config.toml
model = "image embedding model"
crop_scale_min = 1
mlp_ratio = 2
fused_qkv = false
drop_path = 0.15
patch_size = [16, 16]
positions = "sincos"
lr = 0.0016
beta1 = 0.9
shampoo_beta = 0.95
epochs = 50.3
decay_fraction = 0.3
adamw_weight_decay_other_params = 0.01
Rows from block 13 of a small image embedding model, named by matrix and row number. Rows with one number belong to one neuron. Each number is 128 + 32 x the weight over its row's rms, rounded and kept within 0 to 255. All counts start at 0. Numbers have three digits each.
After each neuron's rows are labels from the 100 images, of 14848, where the neuron reaches its largest size: "responds to" is what is common among them; "colour at peak" is the nearest of a few named colours to the mean colour under the peak. Only what is clearly more common there than usual is listed. The data: retinal OCT scans (Kermany 2017). In brackets: how many of the 100, against the usual share in percent.
# gate: MLP gate (model.blocks.13.mlp.gate.weight, 512x256), inputs 0-85
# fc1: MLP up (model.blocks.13.mlp.fc1.weight, 512x256), inputs 0-85
# fc2: MLP down (model.blocks.13.mlp.fc2.weight, 256x512, transposed), outputs 0-85

gate.108:163191154132144129105110136141140092160138108123153165095099113114141151141123115127126135122148183101122110081180181156148128159174158111156166170067057131137085171156199130071039093151110110153036119102085128131216163161207154104173124095169149146130115170
fc1.108:160165141146121098110160094150117115065195132171201075129118156143148178141147085154115147089194093128127081130070111160101087183199148117125135092139107139081144104133083097135117137050149132120152143109143147109147182116114146128117106133194144156136106093
fc2.108:133115137099141163081154091097208122114115112138161171127107100185158173154115142170136190124104124134133123178150084167160178142158122136093116116049115189116134154160101162189132150159176099185160091084117104084106098129148138079101167104168150119135091153
responds to: finding: diabetic macular edema (32 vs 11.7)
colour at peak: grey (70 vs 25.6)

gate.164:160148094157112151130123092060131133157103107129123122159163112155143083120107112179096124152144184185176087127113182114166160109131124106144154070152129111065129147148171147078182155131113075136102168115146107108118137097142159122128183112082131187148112096
fc1.164:094116115150113110137133108157176137142219168130145134140105179120186123090077099077151142094184139117092142163135088145117120103132105118140157113143148109165153080129083072200170133110127168119094097085125123116116163080060084098101080094118111142139101167
fc2.164:195112163151147057127157094130078105127175125126111149089129152153157144097160119157087155107192166152084109100114114098085128182147133074186117096059124074147114119160126128165124102129105146174108090128119206144113092094152116134193112130109168083131132161
responds to: finding: normal (89 vs 51.6)
colour at peak: grey (95 vs 25.6)

gate.454:225080085125190103150098122187083138132167180187115167109122157127146141131074123147144162124170143156114147070145110162129155124126076142209105159096127134132117075166056170170095069117111182142100142128198139104107098139152132108103153144126153108142107105
fc1.454:122116112122169112112114123084108126130121177177126178109119134112157186073142167096077095102113131100160144130101143131119132164113123176156060118154159089129083108077072116198104126113169095138171183107157180132081126110099146164119114151148133077201162081
fc2.454:172084093122089047178087166100090100155179211150081088130118147091135182069133130067109099107182115077140130103152118183059121105125166054131133150142160119112124107130155150154097103115136078158101152137060134129150175130155108187185144124101133119187112142
responds to: finding: drusen (34 vs 7.4)
colour at peak: grey (90 vs 25.6)

gate.462:204181120125149093110072146121136158120165136097102137130097122084103153018157085101109160082204129090109177136142095141108149093161144126107130142107142176131099152087228118129112127112114123167150054145088093113138115126171116151166110160188174119146107154
fc1.462:115098108107099144168164140132164132119143143140133075186128167171076102165103169141133174102174112159177060065109164138083124082112133111129132114098086164088183123127155124169165113127045091118161113128090188186131127112125144160152114156105155158173155163
fc2.462:119106115137107091153133125160175116099213062119165147139085163099094110151078163188092128144155152129101094152112120135069111187113092101190153142160110201091085115107083109079089071115073132106134116124056145158141117161166138154163081165161087129121134170
responds to: finding: choroidal neovascularization (77 vs 29.3)
colour at peak: grey (83 vs 25.6)

gate.211:130124177137109156077145163115125171141109177116137120101056103168134102205177180147169108166167118199113156146089149138100126172135093128118099111132084151137062106129181104157129140128130106116120075173146044182096170173108149133123127058136130173132179093
fc1.211:075217160086112116159167089175131131121095115162145086129188061120080165158128132060138156106132164142124124062092053186154131112111126162111111115103165112127112127131124089131099178118137178151153163124174151112097083100141123158143154110107115106170079109
fc2.211:115143069123114174126168112114092146141190106126156114136163120127071139124164146129129125092162144133152175114132173114086134099108145175135142092131231174162167142185132085175130140145151101121144099076165098138138123117127138238146090156190095085193161219
responds to: finding: normal (86 vs 51.6)
colour at peak: grey (56 vs 25.6)

gate.144:095153151134114177166086170153203134158119150156136110151148193102090093185105178132121126137103166154140096199152087150148131122119110126095109158081158131120096157107169122091125089084189143129150119100084116122096161173086150097116057100114098152182102127
fc1.144:174150151101116118129185146078066137114098139110116110099132119125136156096136100105125122063234089207149169081116116138089145134145135096112091141138056155146176150080105118128091168140131204129145136156222169113131129134064099094109168161116150138126091097
fc2.144:068155189126089151130140108120163212127054096171136111140158137139121144143116159103143143113189101135147053110127092153065198137157091205099092149074180168175118137120152086119159139155145147063112034074086115147093124166134106118109121142066144153150116114
responds to: finding: normal (87 vs 51.6)
colour at peak: grey (78 vs 25.6)

gate.104:095154083118163145089155114106077169124154165079113153127113105150120145150137122167089154115113173106146178138118180111148165109137159124093166082124142163089084095073137160102092109112107141159140127127123105131145054159051135100105106149152166116166118134
fc1.104:160128134113153121131144131148135170132171179151114120154113089095152132143192090124163148134125138131124114135080097111095087087143091161183141115106089181176199070101147125094112125079149108160146055101133131144121096113107086177070124107138121156186113074
fc2.104:110077107095161150101131105083122070094111127208119100118135121125127133170157067111074154165085103051141172161096133156090062083108166143170144140101113162100125128158143132140108148080076145176120129149111133103127115087088130137141145156016119112134141096
responds to: finding: choroidal neovascularization (64 vs 29.3)
colour at peak: grey (78 vs 25.6)

gate.339:135124117151137109069116176083126199150130133091080105144149094123128194114105121153068140085142106095117088127115125098169150145154119174125158135164141155079081127073111134158121145122138175126097172234181078156174128144128149131144140112147221141164095069
fc1.339:092153168129184153118150183144124166191151110114109049113169093101163155137137134058069120081084117074154172145127187108091142128116097115108131102170130129156111140128125146091107117119169126107121118133143131071162122118122134125134131117146103095130069085
fc2.339:143166066108116109088134091126149113123184103182110116137138127132118134076146122134065130136123078084112153146120120161133139191091100074157107141147146088165135114141145108142111131143142115125110159169116078175109180131181107115113084124105130120130144183
responds to: finding: choroidal neovascularization (99 vs 29.3)
colour at peak: grey (96 vs 25.6)

gate.470:133111109134088146076149139109101132139134143123107169083076116174091101100161135083098128133144120107154143154069111174155152127155119104207199150221146151108145104143155144138144119124151155147027141090151050178119182127106133125125133141194093155067112123
fc1.470:156092123146072163103146188119121210096177158155135077060155166152115102074074146111065141082079145118196166103172155100132194160059107143199168096121129089107120163145136144164155103056096170124103163128050102055106137116168165158084155104132146100140180184
fc2.470:138139122099065201157152103141135128097085096115143130094159084149184113186127104109169092157122127197206146134131168154093157138125160127068103131136143132135160187130148129083175139139102081161131113153120123069122186139104148120076120125133128125138088117
responds to: finding: normal (83 vs 51.6)
colour at peak: grey (67 vs 25.6)

gate.188:160093168150096177103174140125173083221122128127100096139147147112132076106136154142140122143197156121150164180186151162114150107086115124087134193066082167165097126176123124098137119165135140130125100117148086121164150104101107060076104067173118056133127078
fc1.188:067127101149137193062162092113153107086149116109137107144197092131108122085089130091160178115099112187136144122133176070143140137139133104183107197112106156116184130119132157124156142124124149121129124145147098140163206131149193166121181077169102122097130183
fc2.188:120102180100134130162152140092156121122149122104164121159080121105163140122152137155107170141094137099159097115131123176120145188079087141191091142122111136139098110105126157150170094122168100133139111186117087118121128095160120169078084152157072170110134144
responds to: finding: choroidal neovascularization (63 vs 29.3)
colour at peak: grey (65 vs 25.6)

gate.452:160136129129111160090134149123148141122147180141122122143137123105142153065129084133088138168143174091130110137167184173081111151146119088136107107091088128078047099103136127151117098177142088100140113162144138122131053133143157097060103110114174135132160117
fc1.452:135160155099186198104122171072114173121069140164138105070107105108121169157118144158140163165090119061105152131101061079125089088160118133096079162100081117102120125104120131150122123168126131107106166115111145154144078154150121116121188161134145144131124128
fc2.452:114130165145099112210175121137073152140129177114116130108128126114102103139088082150104185154144115154118168154097170097190081110160128157086127096088179101197127133128088094136187156070086152149143064103075107119058152175126154135133130206145072133134119137
responds to: finding: choroidal neovascularization (84 vs 29.3)
colour at peak: grey (63 vs 25.6)

gate.327:185119077109145103149157141109100066125101161123112131166097167124117191098168138114184065113180153111134171100104191178087154087126105161127060130170111105103066112148124116137100110119120140117098133052172108105141121074131083152096114137137140120108100168
fc1.327:185165125134113160123110106175150088093144140078101131189130178166098173065124114009133093130135128106144105160085160159117131086114148128129123153141149123120089124150068093157133105157098128083145122157140113078146193166155114079134120136185173130151206150
fc2.327:163124096126113148087127169080102097086172145173168112148071163097149062104112134152110138130162149088134099136099127157119084136144110185151155065128142144133143170089126103140131115168131133126083178105139124119118097174132123154137170084140149147127099119
responds to: finding: choroidal neovascularization (69 vs 29.3); finding: drusen (26 vs 7.4)
colour at peak: grey (52 vs 25.6)

gate.71:112138094105176101100099170083121140112098149145090170093142085114126175072094017090091135115196117161141144121160104142130140113132118109110141118129083162094084147141136089095086095122138152108112144083130090095159142156160117145096134084131131155126124099
fc1.71:166116157103128121165136106117122132163152187149160079140128145145131131108118135081117092141173110093141128141139043105135152105131188109144147173146145113135090107175054154107103177139153065123109160101190162112132099205112064104090112176178116140112192080
fc2.71:188131113079109158113070090142091113130114164172113154170159125085107100095084074126111099161161051101197137059116056153095154091153127098074122157017159142113157146150152187129129111167125100146114168065175196155174134127140128178116116108133167189154154139
responds to: finding: choroidal neovascularization (94 vs 29.3)
colour at peak: grey (87 vs 25.6)

gate.37:131148151140029108123138196159101127122142134167134186122155073158099125150108143134081180150154133125051066079131155147167123145112096099039107087134114072091171176152152095193125083144147132134159093145124154143144122163142086147091161134119182103147123102
fc1.37:162167141142138064124077182188115102083134121099118184127128109183134151063116156093072156098146084157146119110131163097195137138161180104056118130153081114106080107175100113147125109116182131215102171124102110130134114162179149177141110110185113130119135143
fc2.37:170147085144109174066117154144070191137125125090164142163134125067155106160104099131114185101078092115139101132097184116183121174165128125140164138185148081117081085137144148161124103153144122102114164098075088157127128170066064118128081085205162153154088126
responds to: finding: choroidal neovascularization (82 vs 29.3)
colour at peak: grey (88 vs 25.6)

gate.428:109086143109123149137151072094087132169079097091155165111057119115176153159157057125165130109088156149149112116088125117105151145165124116132090113100136087128128109158120093147157143199141043202164105184147086097097120129139097076130118160174102140166102098
fc1.428:145143102111114088178097199124130122086176121128082110118130080150099123016139224125127127134113060143170126155126150084133090108095128140105193181199135128162106136126150124135116122123133189128086109061087150144185162129112180167129122097168165147116125125
fc2.428:163099147118100152148129123105116164084116099110130075106186106184050167105145173134110163152093127130120146119142121097130100148113082058108103156135131065129122179136088115188114091088135146146118126131068083116118144173102166174131113160210178140120113112
responds to: finding: normal (78 vs 51.6)
colour at peak: grey (79 vs 25.6)

gate.490:137170133134167130125144169097069082078180108194085086103121129154109114146123117128011096147154156131149044145141140176085111095142129125037123159128195179107146147105175095070167121150146164130157091079137138128118168119146134186148087103174178113128122118
fc1.490:083186108103134100128090136079095134090177153199099108111129155139125138173132126119153128177170171132175047083135100153097122142106071128100133179114128140104092118078155133102175158086100184159096092075087122113084161105087128139177134081126157174083105131
fc2.490:089129122148164105122165114169129163092204171096158171147190079124189109105158128101174162142183129152154149161098118091055113118140130103089094083075130107187114082121105118114129188184139101103096105138161154098142146060130112128180076149129140154124117116
responds to: finding: normal (85 vs 51.6)
colour at peak: grey (90 vs 25.6)

gate.485:108127193170139059145181116162073174103109083105121094108112073122179131098101097143122098148140088079093166131126134180107132084139095127093123092133193094116119103121110158110085149138098109143096130144143165106136116110107144164056129170154117196120108102
fc1.485:184100051129102144165106117084160139155171154142090160111118170146100118118113155144107115081052134168175144200130133106206128145184186156162104168173109081123118124097098101178112185114124120116161156130093187107146152145126120088056132150163155086117164181
fc2.485:154097056142116122117128146184090151113186182209070069096119115135126135145154116091146128178071103099160160161111131189156129152096081122107098128114185119160121080125092126175090140084145102099085137136095165140107126179097124121126198105114124119175123133
responds to: finding: choroidal neovascularization (85 vs 29.3)
colour at peak: grey (87 vs 25.6)

gate.381:144156140139102177130167125076190088163098142195154144108109074130109152167140101172084123150133140068145151120187101133078165136080099098147158131128122090137094123185168115126126115126119157117123104069141117116103126083104173160074116137169096145176125100
fc1.381:151092133159189158177096109138147174133145157181180095066162091133160134130074084101122138096098165177135106138151072129114181141127078058121122108118155146135084144128105146150121080126094109186151152105139093113143078118183129115114113122094124155122097080
fc2.381:180086125109150154138183158115159151175158131151098141144167116186125162161066110070111086114129152128156141140103086137128130186150119117106119131166099168175114212154156121160115155108127123153133144122124128161079110120159109118161118062155117091166046125
responds to: finding: choroidal neovascularization (88 vs 29.3)
colour at peak: grey (96 vs 25.6)

gate.506:094135074144153087088134105086070103173146156142156097113067154119137111097130105084115137085177120172138112127120082138110111173083115097155113095097116111175133172152104130108161124094134120159095035155149142112099110108173196126191069122128169143164181126
fc1.506:120091125142101206111137112138176119130179185128145130133133179106129083040154138098139136110144128142185120126118078117104130115137168143091124095075134114106159122090136150115147066101121115129061132107087159122195166110129070161121137161102168134154188154
fc2.506:151137158162154132099144118138175157118185204114115095107152134105085118145088174168148109134064098119132123078113123134133067106130143067160095211124150120157122072146098088124064139085136144095098133054087124126115150113111081145163113147115186137136129141
responds to: finding: normal (87 vs 51.6)
colour at peak: grey (80 vs 25.6)

gate.367:089125123132084099117110151100081096113125126094150051149167152096161082132150137090110181125122106208155163160071123181124143094132159205067085136098084153126126105165109129128080112140127124156113127181150144087150146151148157164078088075153134153086105068
fc1.367:152128070078145093165126162116113150140123168139141146118142152129145160172143187172118098132126121106090134150108106137124101146094091152121128126168120170124176064130086123113128094101052110149095094122089146109089114144177182128133195110096096122030124113
fc2.367:151157136061162180055119115123096081166116100179079125167248125130159112146155124131151163148147129150111084162133171124130079152164116129164130101129124173185188119108148111133144102122155101124144151133181151096185169159087109144157113204160089153118134120
responds to: finding: normal (86 vs 51.6)
colour at peak: grey (98 vs 25.6)

gate.121:125118096171149112092150133115060160145174108054133078141115152104174090096128053156114053121111189155148094094179119131185133135151084107135169137124134115119121080104092176100117161129097139129102141135095070104125112103127132124123095118128125158146114111
fc1.121:113179117124183163129108124059105158134173149103138132139162190117148091117116081158066114068145119169064105131154147167148151111131061102100154183096113177125118088134116095100199171138143126135084177210091134144130153138081164100118102180152094130117119118
fc2.121:115107117183184161147094095108076134159141147144128115091136144118120141090168171142146077150137098108154071122180139121071140112130097187082102120150143110109163088079107144098138129069134131131160093141159119147068145163134125166099131173122120201115164099
responds to: finding: choroidal neovascularization (81 vs 29.3)
colour at peak: grey (79 vs 25.6)

gate.304:117126155116149164144147132180148151066107150119146132115117093107109137148145137109134124143173101141106116103157143147166152143121149140069124140135158132075128160128169189082115218122143141133169092166148116129040131120172108084073208202151163108089121081
fc1.304:113076162150165172097112150159152142109095121104149073104106095110155119110148133093139186150180095125167105056137132135133112191133187120113097131081145154145133123141178128147100194124133133130149078146183119154083132106198077130101120129132151084062059072
fc2.304:133105130076114101060053150122123147111093098077161161081131096115170111089078165125177112120122119123083151142080099107112083140160145064155064119054125153176160121150179163136132107150137134131106173065115125115118183125112123108119151107157181120155116168
responds to: finding: normal (96 vs 51.6)
colour at peak: grey (61 vs 25.6)

gate.284:146110184119133083144160195152125156156122074148159076128081156149122172157158178099145145119128109162122130107127163153141146090063047146115171108118107174134092162156087112091103089110121145135120127097117111117131081187079074136124140139217112096157148111
fc1.284:155172087141139186109089085143131096113068149108119118129134113088140131089066105129119104142062151105092102138182108079082158137207149102145151113144093098098124122133148190116104142106131141116107126098094094137129190135176100158190159091065113150083125132
fc2.284:128155118140182067173138114134107124114161136127115154153139122102151109061128126114090161127125102125105115117168099080168132116141154145113095168043079187156134120169106131116115135091152104125132106160115161172127152116099106120157149086146119116186148205
responds to: finding: choroidal neovascularization (74 vs 29.3)
colour at peak: grey (65 vs 25.6)

gate.181:096083102174159140144069160182126090082095111111119148163105073149174138141126131147065087178176142086112119162158109186082135144074109108119117109157145119122147099103112155134139134122107160127165110138160139168097108159158124120097102064091093169136090200
fc1.181:155149170102095104109146139124074142146147151095177191124177112169121130072111165076103057117134118102157132134055127070094106150102179127182118118157136157134143137112146103134107099114112119134153073098137146117149119101155086201120168107140140100157127101
fc2.181:110099127114112122107178108191120094130103140169120072149100152186120105079067172068120106172129173128178159217129159112115116087073117107098068115162151123131104179162121102150153108141140141097141169113143140142139126189121108142140074120121133159109109095
responds to: finding: diabetic macular edema (48 vs 11.7)
colour at peak: grey (52 vs 25.6)

gate.97:080128148128148099111133096124109191064097155096101141147127140166134146157128156179104086162097107139097127095088119037126167178177117158160120114161163093170128129114119092113133103161105135104169128149130126155155145179136111080170115169228143141085118197
fc1.97:142099149161160105106149166094124126131142139134138210138068143119162159168124107149138152182131094125202162120100071079190113111200127122111100098152152121122127173124112141133100144168121119096061107121161111125159119121091097125157149103138193152116114080
fc2.97:134047145133159142126088165126090109099118096113138087139086153141105166146149156132147116073130150133100099137122139123173099124156083135106125141052111149073112146163174172123117155129143127135131086129136137128112104129117150080194152100085165109144113053
responds to: finding: normal (80 vs 51.6)
colour at peak: grey (57 vs 25.6)

gate.410:122120151125134158120127143114097117166133165133127088152161101089146106140108111138098159086207146143113130100107190189136140146138081111100142077114087081066111118107096140085086107152137094157140128179140172105116101140112155115168154146182122150107099185
fc1.410:158155095135158106148128084139130121115113105143146150142153128085126180170063102179132185138071111061148115089099093113144100115125138185084126151117094129137175189162071148122164101129121124089125094130134082091098138135073132157065138113158091135147142157
fc2.410:122209127171117143090140130137108094171146129047085144111120111066169144154088153159129164183043114126127127100119103176141165147109156119104132138102082096138046151096111115122111171196105143160080134111087146131091126155118136134092114146098206114201152117
responds to: finding: choroidal neovascularization (82 vs 29.3)
colour at peak: grey (59 vs 25.6)

gate.231:150120130160131078198083119142129108177109133100103162121162115099138123093183123145132183095144146103121144054123145122110077096080131061128106137170177080112127117096105158081091073131108095076131137066190106087121098113182114140138094118110129101119125111
fc1.231:119106155151108132174155137139135098192102172196127113144157116145136159093171162168031125112142139140189123077099114119084136150157102159057136176134108197133162143090181158157130150133176117169142138152122110139128065127101153120102121080095154185151122116
fc2.231:119142149139146151143065114135091191084117149146156161121093174117116198083140165199127185114126123146087150098107065171109093095123083127170107166152107072139089121079097147133126125095132123086104046142076110098116110164164096148096137150188106164116144119
responds to: finding: drusen (54 vs 7.4)
colour at peak: grey (81 vs 25.6)

gate.256:107118128050109049134099135055064113127141146104193129117119093159136072162135148073128128111152135163103073121116162108114129071105136089150086115115160179118007111164110133108157102143084143145152085084157113124129165114081103111082117038185128128116127069
fc1.256:123097145111087072157128186109081073159130053158158126095102146149135121114122138117131094115079145171077099122112168130086096119123162084080083094089127156143118153120123122186133104161144154155103162095129114113135131191106116140100110105108185118096156124
fc2.256:110092169197171140069167172174143118125181129151145060143108128098078113139164148135123140154125118160109155149119154128150113148134134136136137146202103167114183158121140144170200076110114129094137145107093108126098167099152127120168207107065141127128117162
responds to: finding: choroidal neovascularization (64 vs 29.3)
colour at peak: grey (74 vs 25.6)

gate.467:085162114176080153131121122116111144148127115046155099190103132095158163128153186157168163114063154156119144140131193184139125061121105116106174085082113093106142172115146054168116129126147124111148113093137110146189074123090139098105103145183158085166165123
fc1.467:140083125111187099113144141146093135127151105171100125095156086176080114187134102090042143137160115106148180104144013117111168181123146160154109139172142171138088106182147172100088106102133154150125173128081124103100157132132104170121164165110103114091129151
fc2.467:148125135084143144152088186108144112108147121162151153129142129096151129130180153156105133124088129170073143102115144102081129183165104082107151126060154137102162071156143138169124098145158107121178136135067117123091149143137093109103151184181143128143155134
responds to: finding: normal (88 vs 51.6)
colour at peak: grey (94 vs 25.6)

gate.484:080117117131067122099124089139072126160095153138145152132131160137171162093081070129121111154124104130135122161097145098125122190074139140113117098156104171172120120144197169119125147110183153107124171168112203123128083139128036140127137142149158149081095094
fc1.484:171099080154154075113149109073086148160125141095179050084100091202105189135148107117166111105168139085133107122163107146173088096047130099124191148162075160146140154111114065120115097119062125088146128063110113033125118135150132135128114108146147138149111098
fc2.484:151107086111119166116171125147126115134124092125119079080115135109132134150175199102146151175102126084125092127145127175099178097108102129113151120106114112113177150112121173187110126150098120117095123127156152137167148134186115132144171127138133158069106125
responds to: finding: choroidal neovascularization (78 vs 29.3)
colour at peak: grey (73 vs 25.6)

gate.315:110142166184186153128129148142155104195147126113144078132070086122160127109130077179111153111137138125097149161173114101129121149084062119066159105066041089150119152226157163136142083150139124123091160145105117055140124180111150177082124141130074096155125125
fc1.315:124114079125119152158110147114142158163117119135154129095133181164090173129138175092101135130132117146105175053106113127153131104125112137115165131134054151159151096091109137138066113127120103088137059104124121139200084182160150149143148139065144154140108083
fc2.315:117065093103074101132105179157133108137163150097119101159145095086138167148135102078079153129138114067097114170144083073113115170141129101114128110173161082118141117123059124164116137149159083124130126113127131099163114198171151161092133131116146144157129168
responds to: finding: choroidal neovascularization (79 vs 29.3)
colour at peak: grey (58 vs 25.6)

gate.240:126139159155098144152140122135152086165117110105122163147089153124152122123062098110140085159139116090167120127132131195150104176133117164192111101205115097110113122163190141114150110196171158125154067073128125111162154183162116130134142098176123096144069137
fc1.240:153129196135143103142092175108166080135121170144130135134115145136133084129107106138157061101127105123127085138129141127103171130152121107105171136153110154146100115206131103123146106142150161133077118099125113160113163118086164086107150106130180154102146129
fc2.240:125105145108141151144125111104099112091104163150128075101171161101106110122100152173158168128134144163179113127148130130080157150143136106120200125082130115134089076159109152077164132100158172128176135120103098148094145138115123131196210080113134161085114179
responds to: finding: normal (86 vs 51.6)
colour at peak: grey (94 vs 25.6)