config.toml
model = "image embedding model"
dataset = "retinal OCT scans (Kermany 2017)"
train_examples = 98430
image_size = 96
crop_scale_min = 1
horizontal_flip = true
targets = ["finding"]
num_classes = 4
embedding_dim = 192
arch = "vit"
norm = "layernorm"
norm_position = "pre"
hidden_act = "swiglu"
mlp_ratio = 2
head_dim = 16
fused_qkv = false
bias = "all"
qk_norm = true
parallel_block = false
inner_norm = false
drop_path = 0.15
patch_size = [16, 16]
layers = 16
width = 256
positions = "sincos"
pooling = "class_token"
am_softmax_margin = 0.3
am_softmax_scale = 16
init = "torch_default"
residual_init = "zero_last"
optimizer = "soap"
beta2 = 0.95
learning_rate = 0.0016
beta1 = 0.9
shampoo_beta = 0.95
eps = 1e-08
precondition_frequency = 50
max_precond_dim = 1024
one_sided = false
adamw_lr_other_params = 0.00081
max_grad_norm = 0.5
max_steps = 12900
batch_size = 384
epochs = 50.3
lr_schedule = "wsd_sqrt"
decay_fraction = 0.3
final_lr_fraction = 0
warmup_steps = 2580
weight_decay = 0.1
adamw_weight_decay_other_params = 0.01
Rows from block 8, named by matrix and row number. Rows with one number belong to one attention dimension. Each number is 128 + 24 x the weight over its row's rms, rounded and kept within 0 to 255. All counts start at 0. Numbers have three digits each. After the name is the row's rms in percent of the matrix's.
# v: attention value (model.blocks.8.attn.v.weight, 256x256), inputs 128-191
# proj: attention output (model.blocks.8.attn.proj.weight, 256x256, transposed), outputs 128-191
v.102 103:143126126136105129154150172099091117120093113081158104071123136125115093114155136119130116116096143128131111100123122138131106144119128123158117135116142160110158120154114100135130158110081141
proj.102 102:094157162154151156155144119132112102116166141142184071129115097123110140112122129144095123173113154161161106114078123100119136106054135093105096144101171149125110144121132168131105133139136115
v.103 112:152122126079122108129125106137120133120150113124144090130121139108154088165111127135151103153171142138130150173136125161138140160098117139105109142160115116135155106063168086140134118145101127
proj.103 107:146154095128126107128128064120116151117122128079155146109115159120128127123169110135121145142102120133181126145102132145132141096171126194093130108125134096126112123092117123122138114116160138
v.104 096:138139098152140172149153132166133122102071152122092099134151170113099116116126166164147158151147128110107160139137129101102112130123181142165164101124137157075143111150098133166130117140141167
proj.104 094:141102139093138137167126135114132159147137131120155141146179062115101138093144155117142135146125128140127133111138085181097118152155144118111140121122148068117109130174144117142123141104164121
v.105 097:116141110142161113115141120130131106103151131144127163161120101125065153105141116101135141104150126146115139108126161136105132126103117151137117154140107085109110131111134134138167138105134150
proj.105 101:096111117147142150114116096156092147137091151190127108136164127111131107173131137171110094125113141138081090134129132162138098106145117090118173149139123131153124107144095101130127096146122111
v.106 099:117110153077125109141086127134121132143156161107112130096162096130171142142128131067146093152131094128127116110157095119106063145153136132107116140122105091136111093123139115132155139140132087
proj.106 102:123109078174107104097130152134150105109105126134152075135105151140112137150126154158128144091146116102113168161109135136159189166100148110106101113122124127075157169163106118142140120157133092
v.107 095:142093109122137161132153107160111115153074152119190088163140150098141140119122166128103098144062141138136117112130140131118095163122132106089133121162121116136159116110139113121113105144130106
proj.107 094:153109170139136146117107117114138137132174161118152121120138133114154074096125109127135122099149121121082124104110108140136135054165127132093099159139098138134141071133100119168132105141137144
v.108 102:136140130088068110159125121120135126108130132093097145113143140128142108153148122142129110107115119070119114138119134112134145131140079114161125167130121148133135081142167102102177146125114123
proj.108 101:082129121092128089119129120120144152122120118149140156102118141110152178141109133075096151100154108145135159159123088159127150165151086120171112123144100080140136167115067120155153128174173151
v.109 087:106152127117136117156110112115097131090099164094139130136155099115136041104116092129095139110088108096166122144127135155135119173083127148113088132091139101173146112168165126082104126140092110
proj.109 093:107096101095130134148101201151158107074106114131128121105122143121117150108112169079130112130126124173163116114109117102165123173153109100132157123129077101122134120099138119146108100152145139
v.110 106:137148125113127149099140103112117119129109089111137122129162150131092114116163159157134151138093108146114158100147146096101140094093129155164094145089156116136130129095084072167168118106115103
proj.110 099:129131095117120123183136141111091127129197137136110092130169086150116109156122155116117139151136119142098150092163138169118176171154103120160114087136076149165167102153151199112131150152128125
v.111 096:134121111070120106153133096122115146117144095117097137163161108129140143129152117128178103171153121100098174146166111101124088133139047108133138111130121123077116148168133173145155137161158111
proj.111 101:089096159110145078140094093122077084137141100109133140156085106133074112086157148097119104119146092087129143177142106149147153127097148159140123157117131083103088133150133176161123142124097127
v.112 108:146103091117126118168156101138144159146116131161114117077130124103164107157119111145125144103145090091094122086145155125122105139189070119124147104133149113098131124131148114146158155084140134
proj.112 114:125141113144136105089137142078075132136167116117104155089157139114160157126119156171166112163140146102141127171098141151095136113176121114123130118125140134108143116152116117131092119145156133
v.113 090:076121092111121099138079118179132137071089146111142113114126130108139143113136124095116126138172134109154145119148157164139114147115117115144147135151100132137129159144106129135103150114171116
proj.113 099:146141120120167148168107127120140146171135096166145106128094133118111157131119111125113144124094115109106101134149152139137142122079108147125123103113130146103124152125149109135103112120162108
v.114 099:115178105114103084080164125132131131141138144169147145111117133163096086123080127101150121140121133130154129123127167130164119111123173147137120114124124178114098161102162114175129128124131108
proj.114 104:140119142128142146165107135110130117099118130150069126178150149119099157123171169132141106092165146152137082097133116114105168119115118075127144141151165100141106117144134140109143104132119174
v.115 085:178129108147084161118136158104139103139183134143137122117128149096158127160138132095079169126142111175119117136117128122115148137080102115105142117136124107175139087106130184171175146124106148
proj.115 093:118130135119154146126135152150145122158110124162129113159181089127121113111122153119145143125082120107122134121129138153120091139146146099121167120138104166112106147165137097036128112156115109
v.116 096:123140070075136160142113184111133136141153126173166136191133134144137149082177105151105140161118134127138143116148123165097142135131147143123144125150184137180156082145143103112067106142153120
proj.116 102:119124183142122121108130087113127142088167138105066132089111117126127131140107131100157119141142139135108142139112138147127158095096099121121104149111092095097090152151107136147140136127108118
v.117 095:150165138106099116134181102141129123147123121118125116100140126123115124106151140118136144162104127131113130113173178186125123139172142068139104134133115150115127160102159138120147111133149214
proj.117 096:142121137155162143135110081146142152111147155136079124182152114132117097132080124137172139092173154127174098146106117112109108130154128115162133119158126123116156110123150130111107172113097118
v.118 086:138072082140098146148137130149084122107106150113126110116134100124097119117103134116136155148107113125106142123107160147113150143126103073127106128141161136110112137135154126150165127095126138
proj.118 092:098141117090098122091128094128143129136137092149145162173123149132096122133110137096134108112130122161130123148159127128129134092122099171096138158154148133112136158131139096153073136144167116
v.119 111:145198142165084121116109116135145116112112128144120099128110084133116130142122148088118115129124160106110137140135091086121150090133121074105070132137086146118116157102144143136176120098118099
proj.119 108:147065127087136162165168133148158168172141126131148144140152136146113097132178121156114134105160158127125096103117150107163123174127134123161118134156143139125129079148155133160134133100155136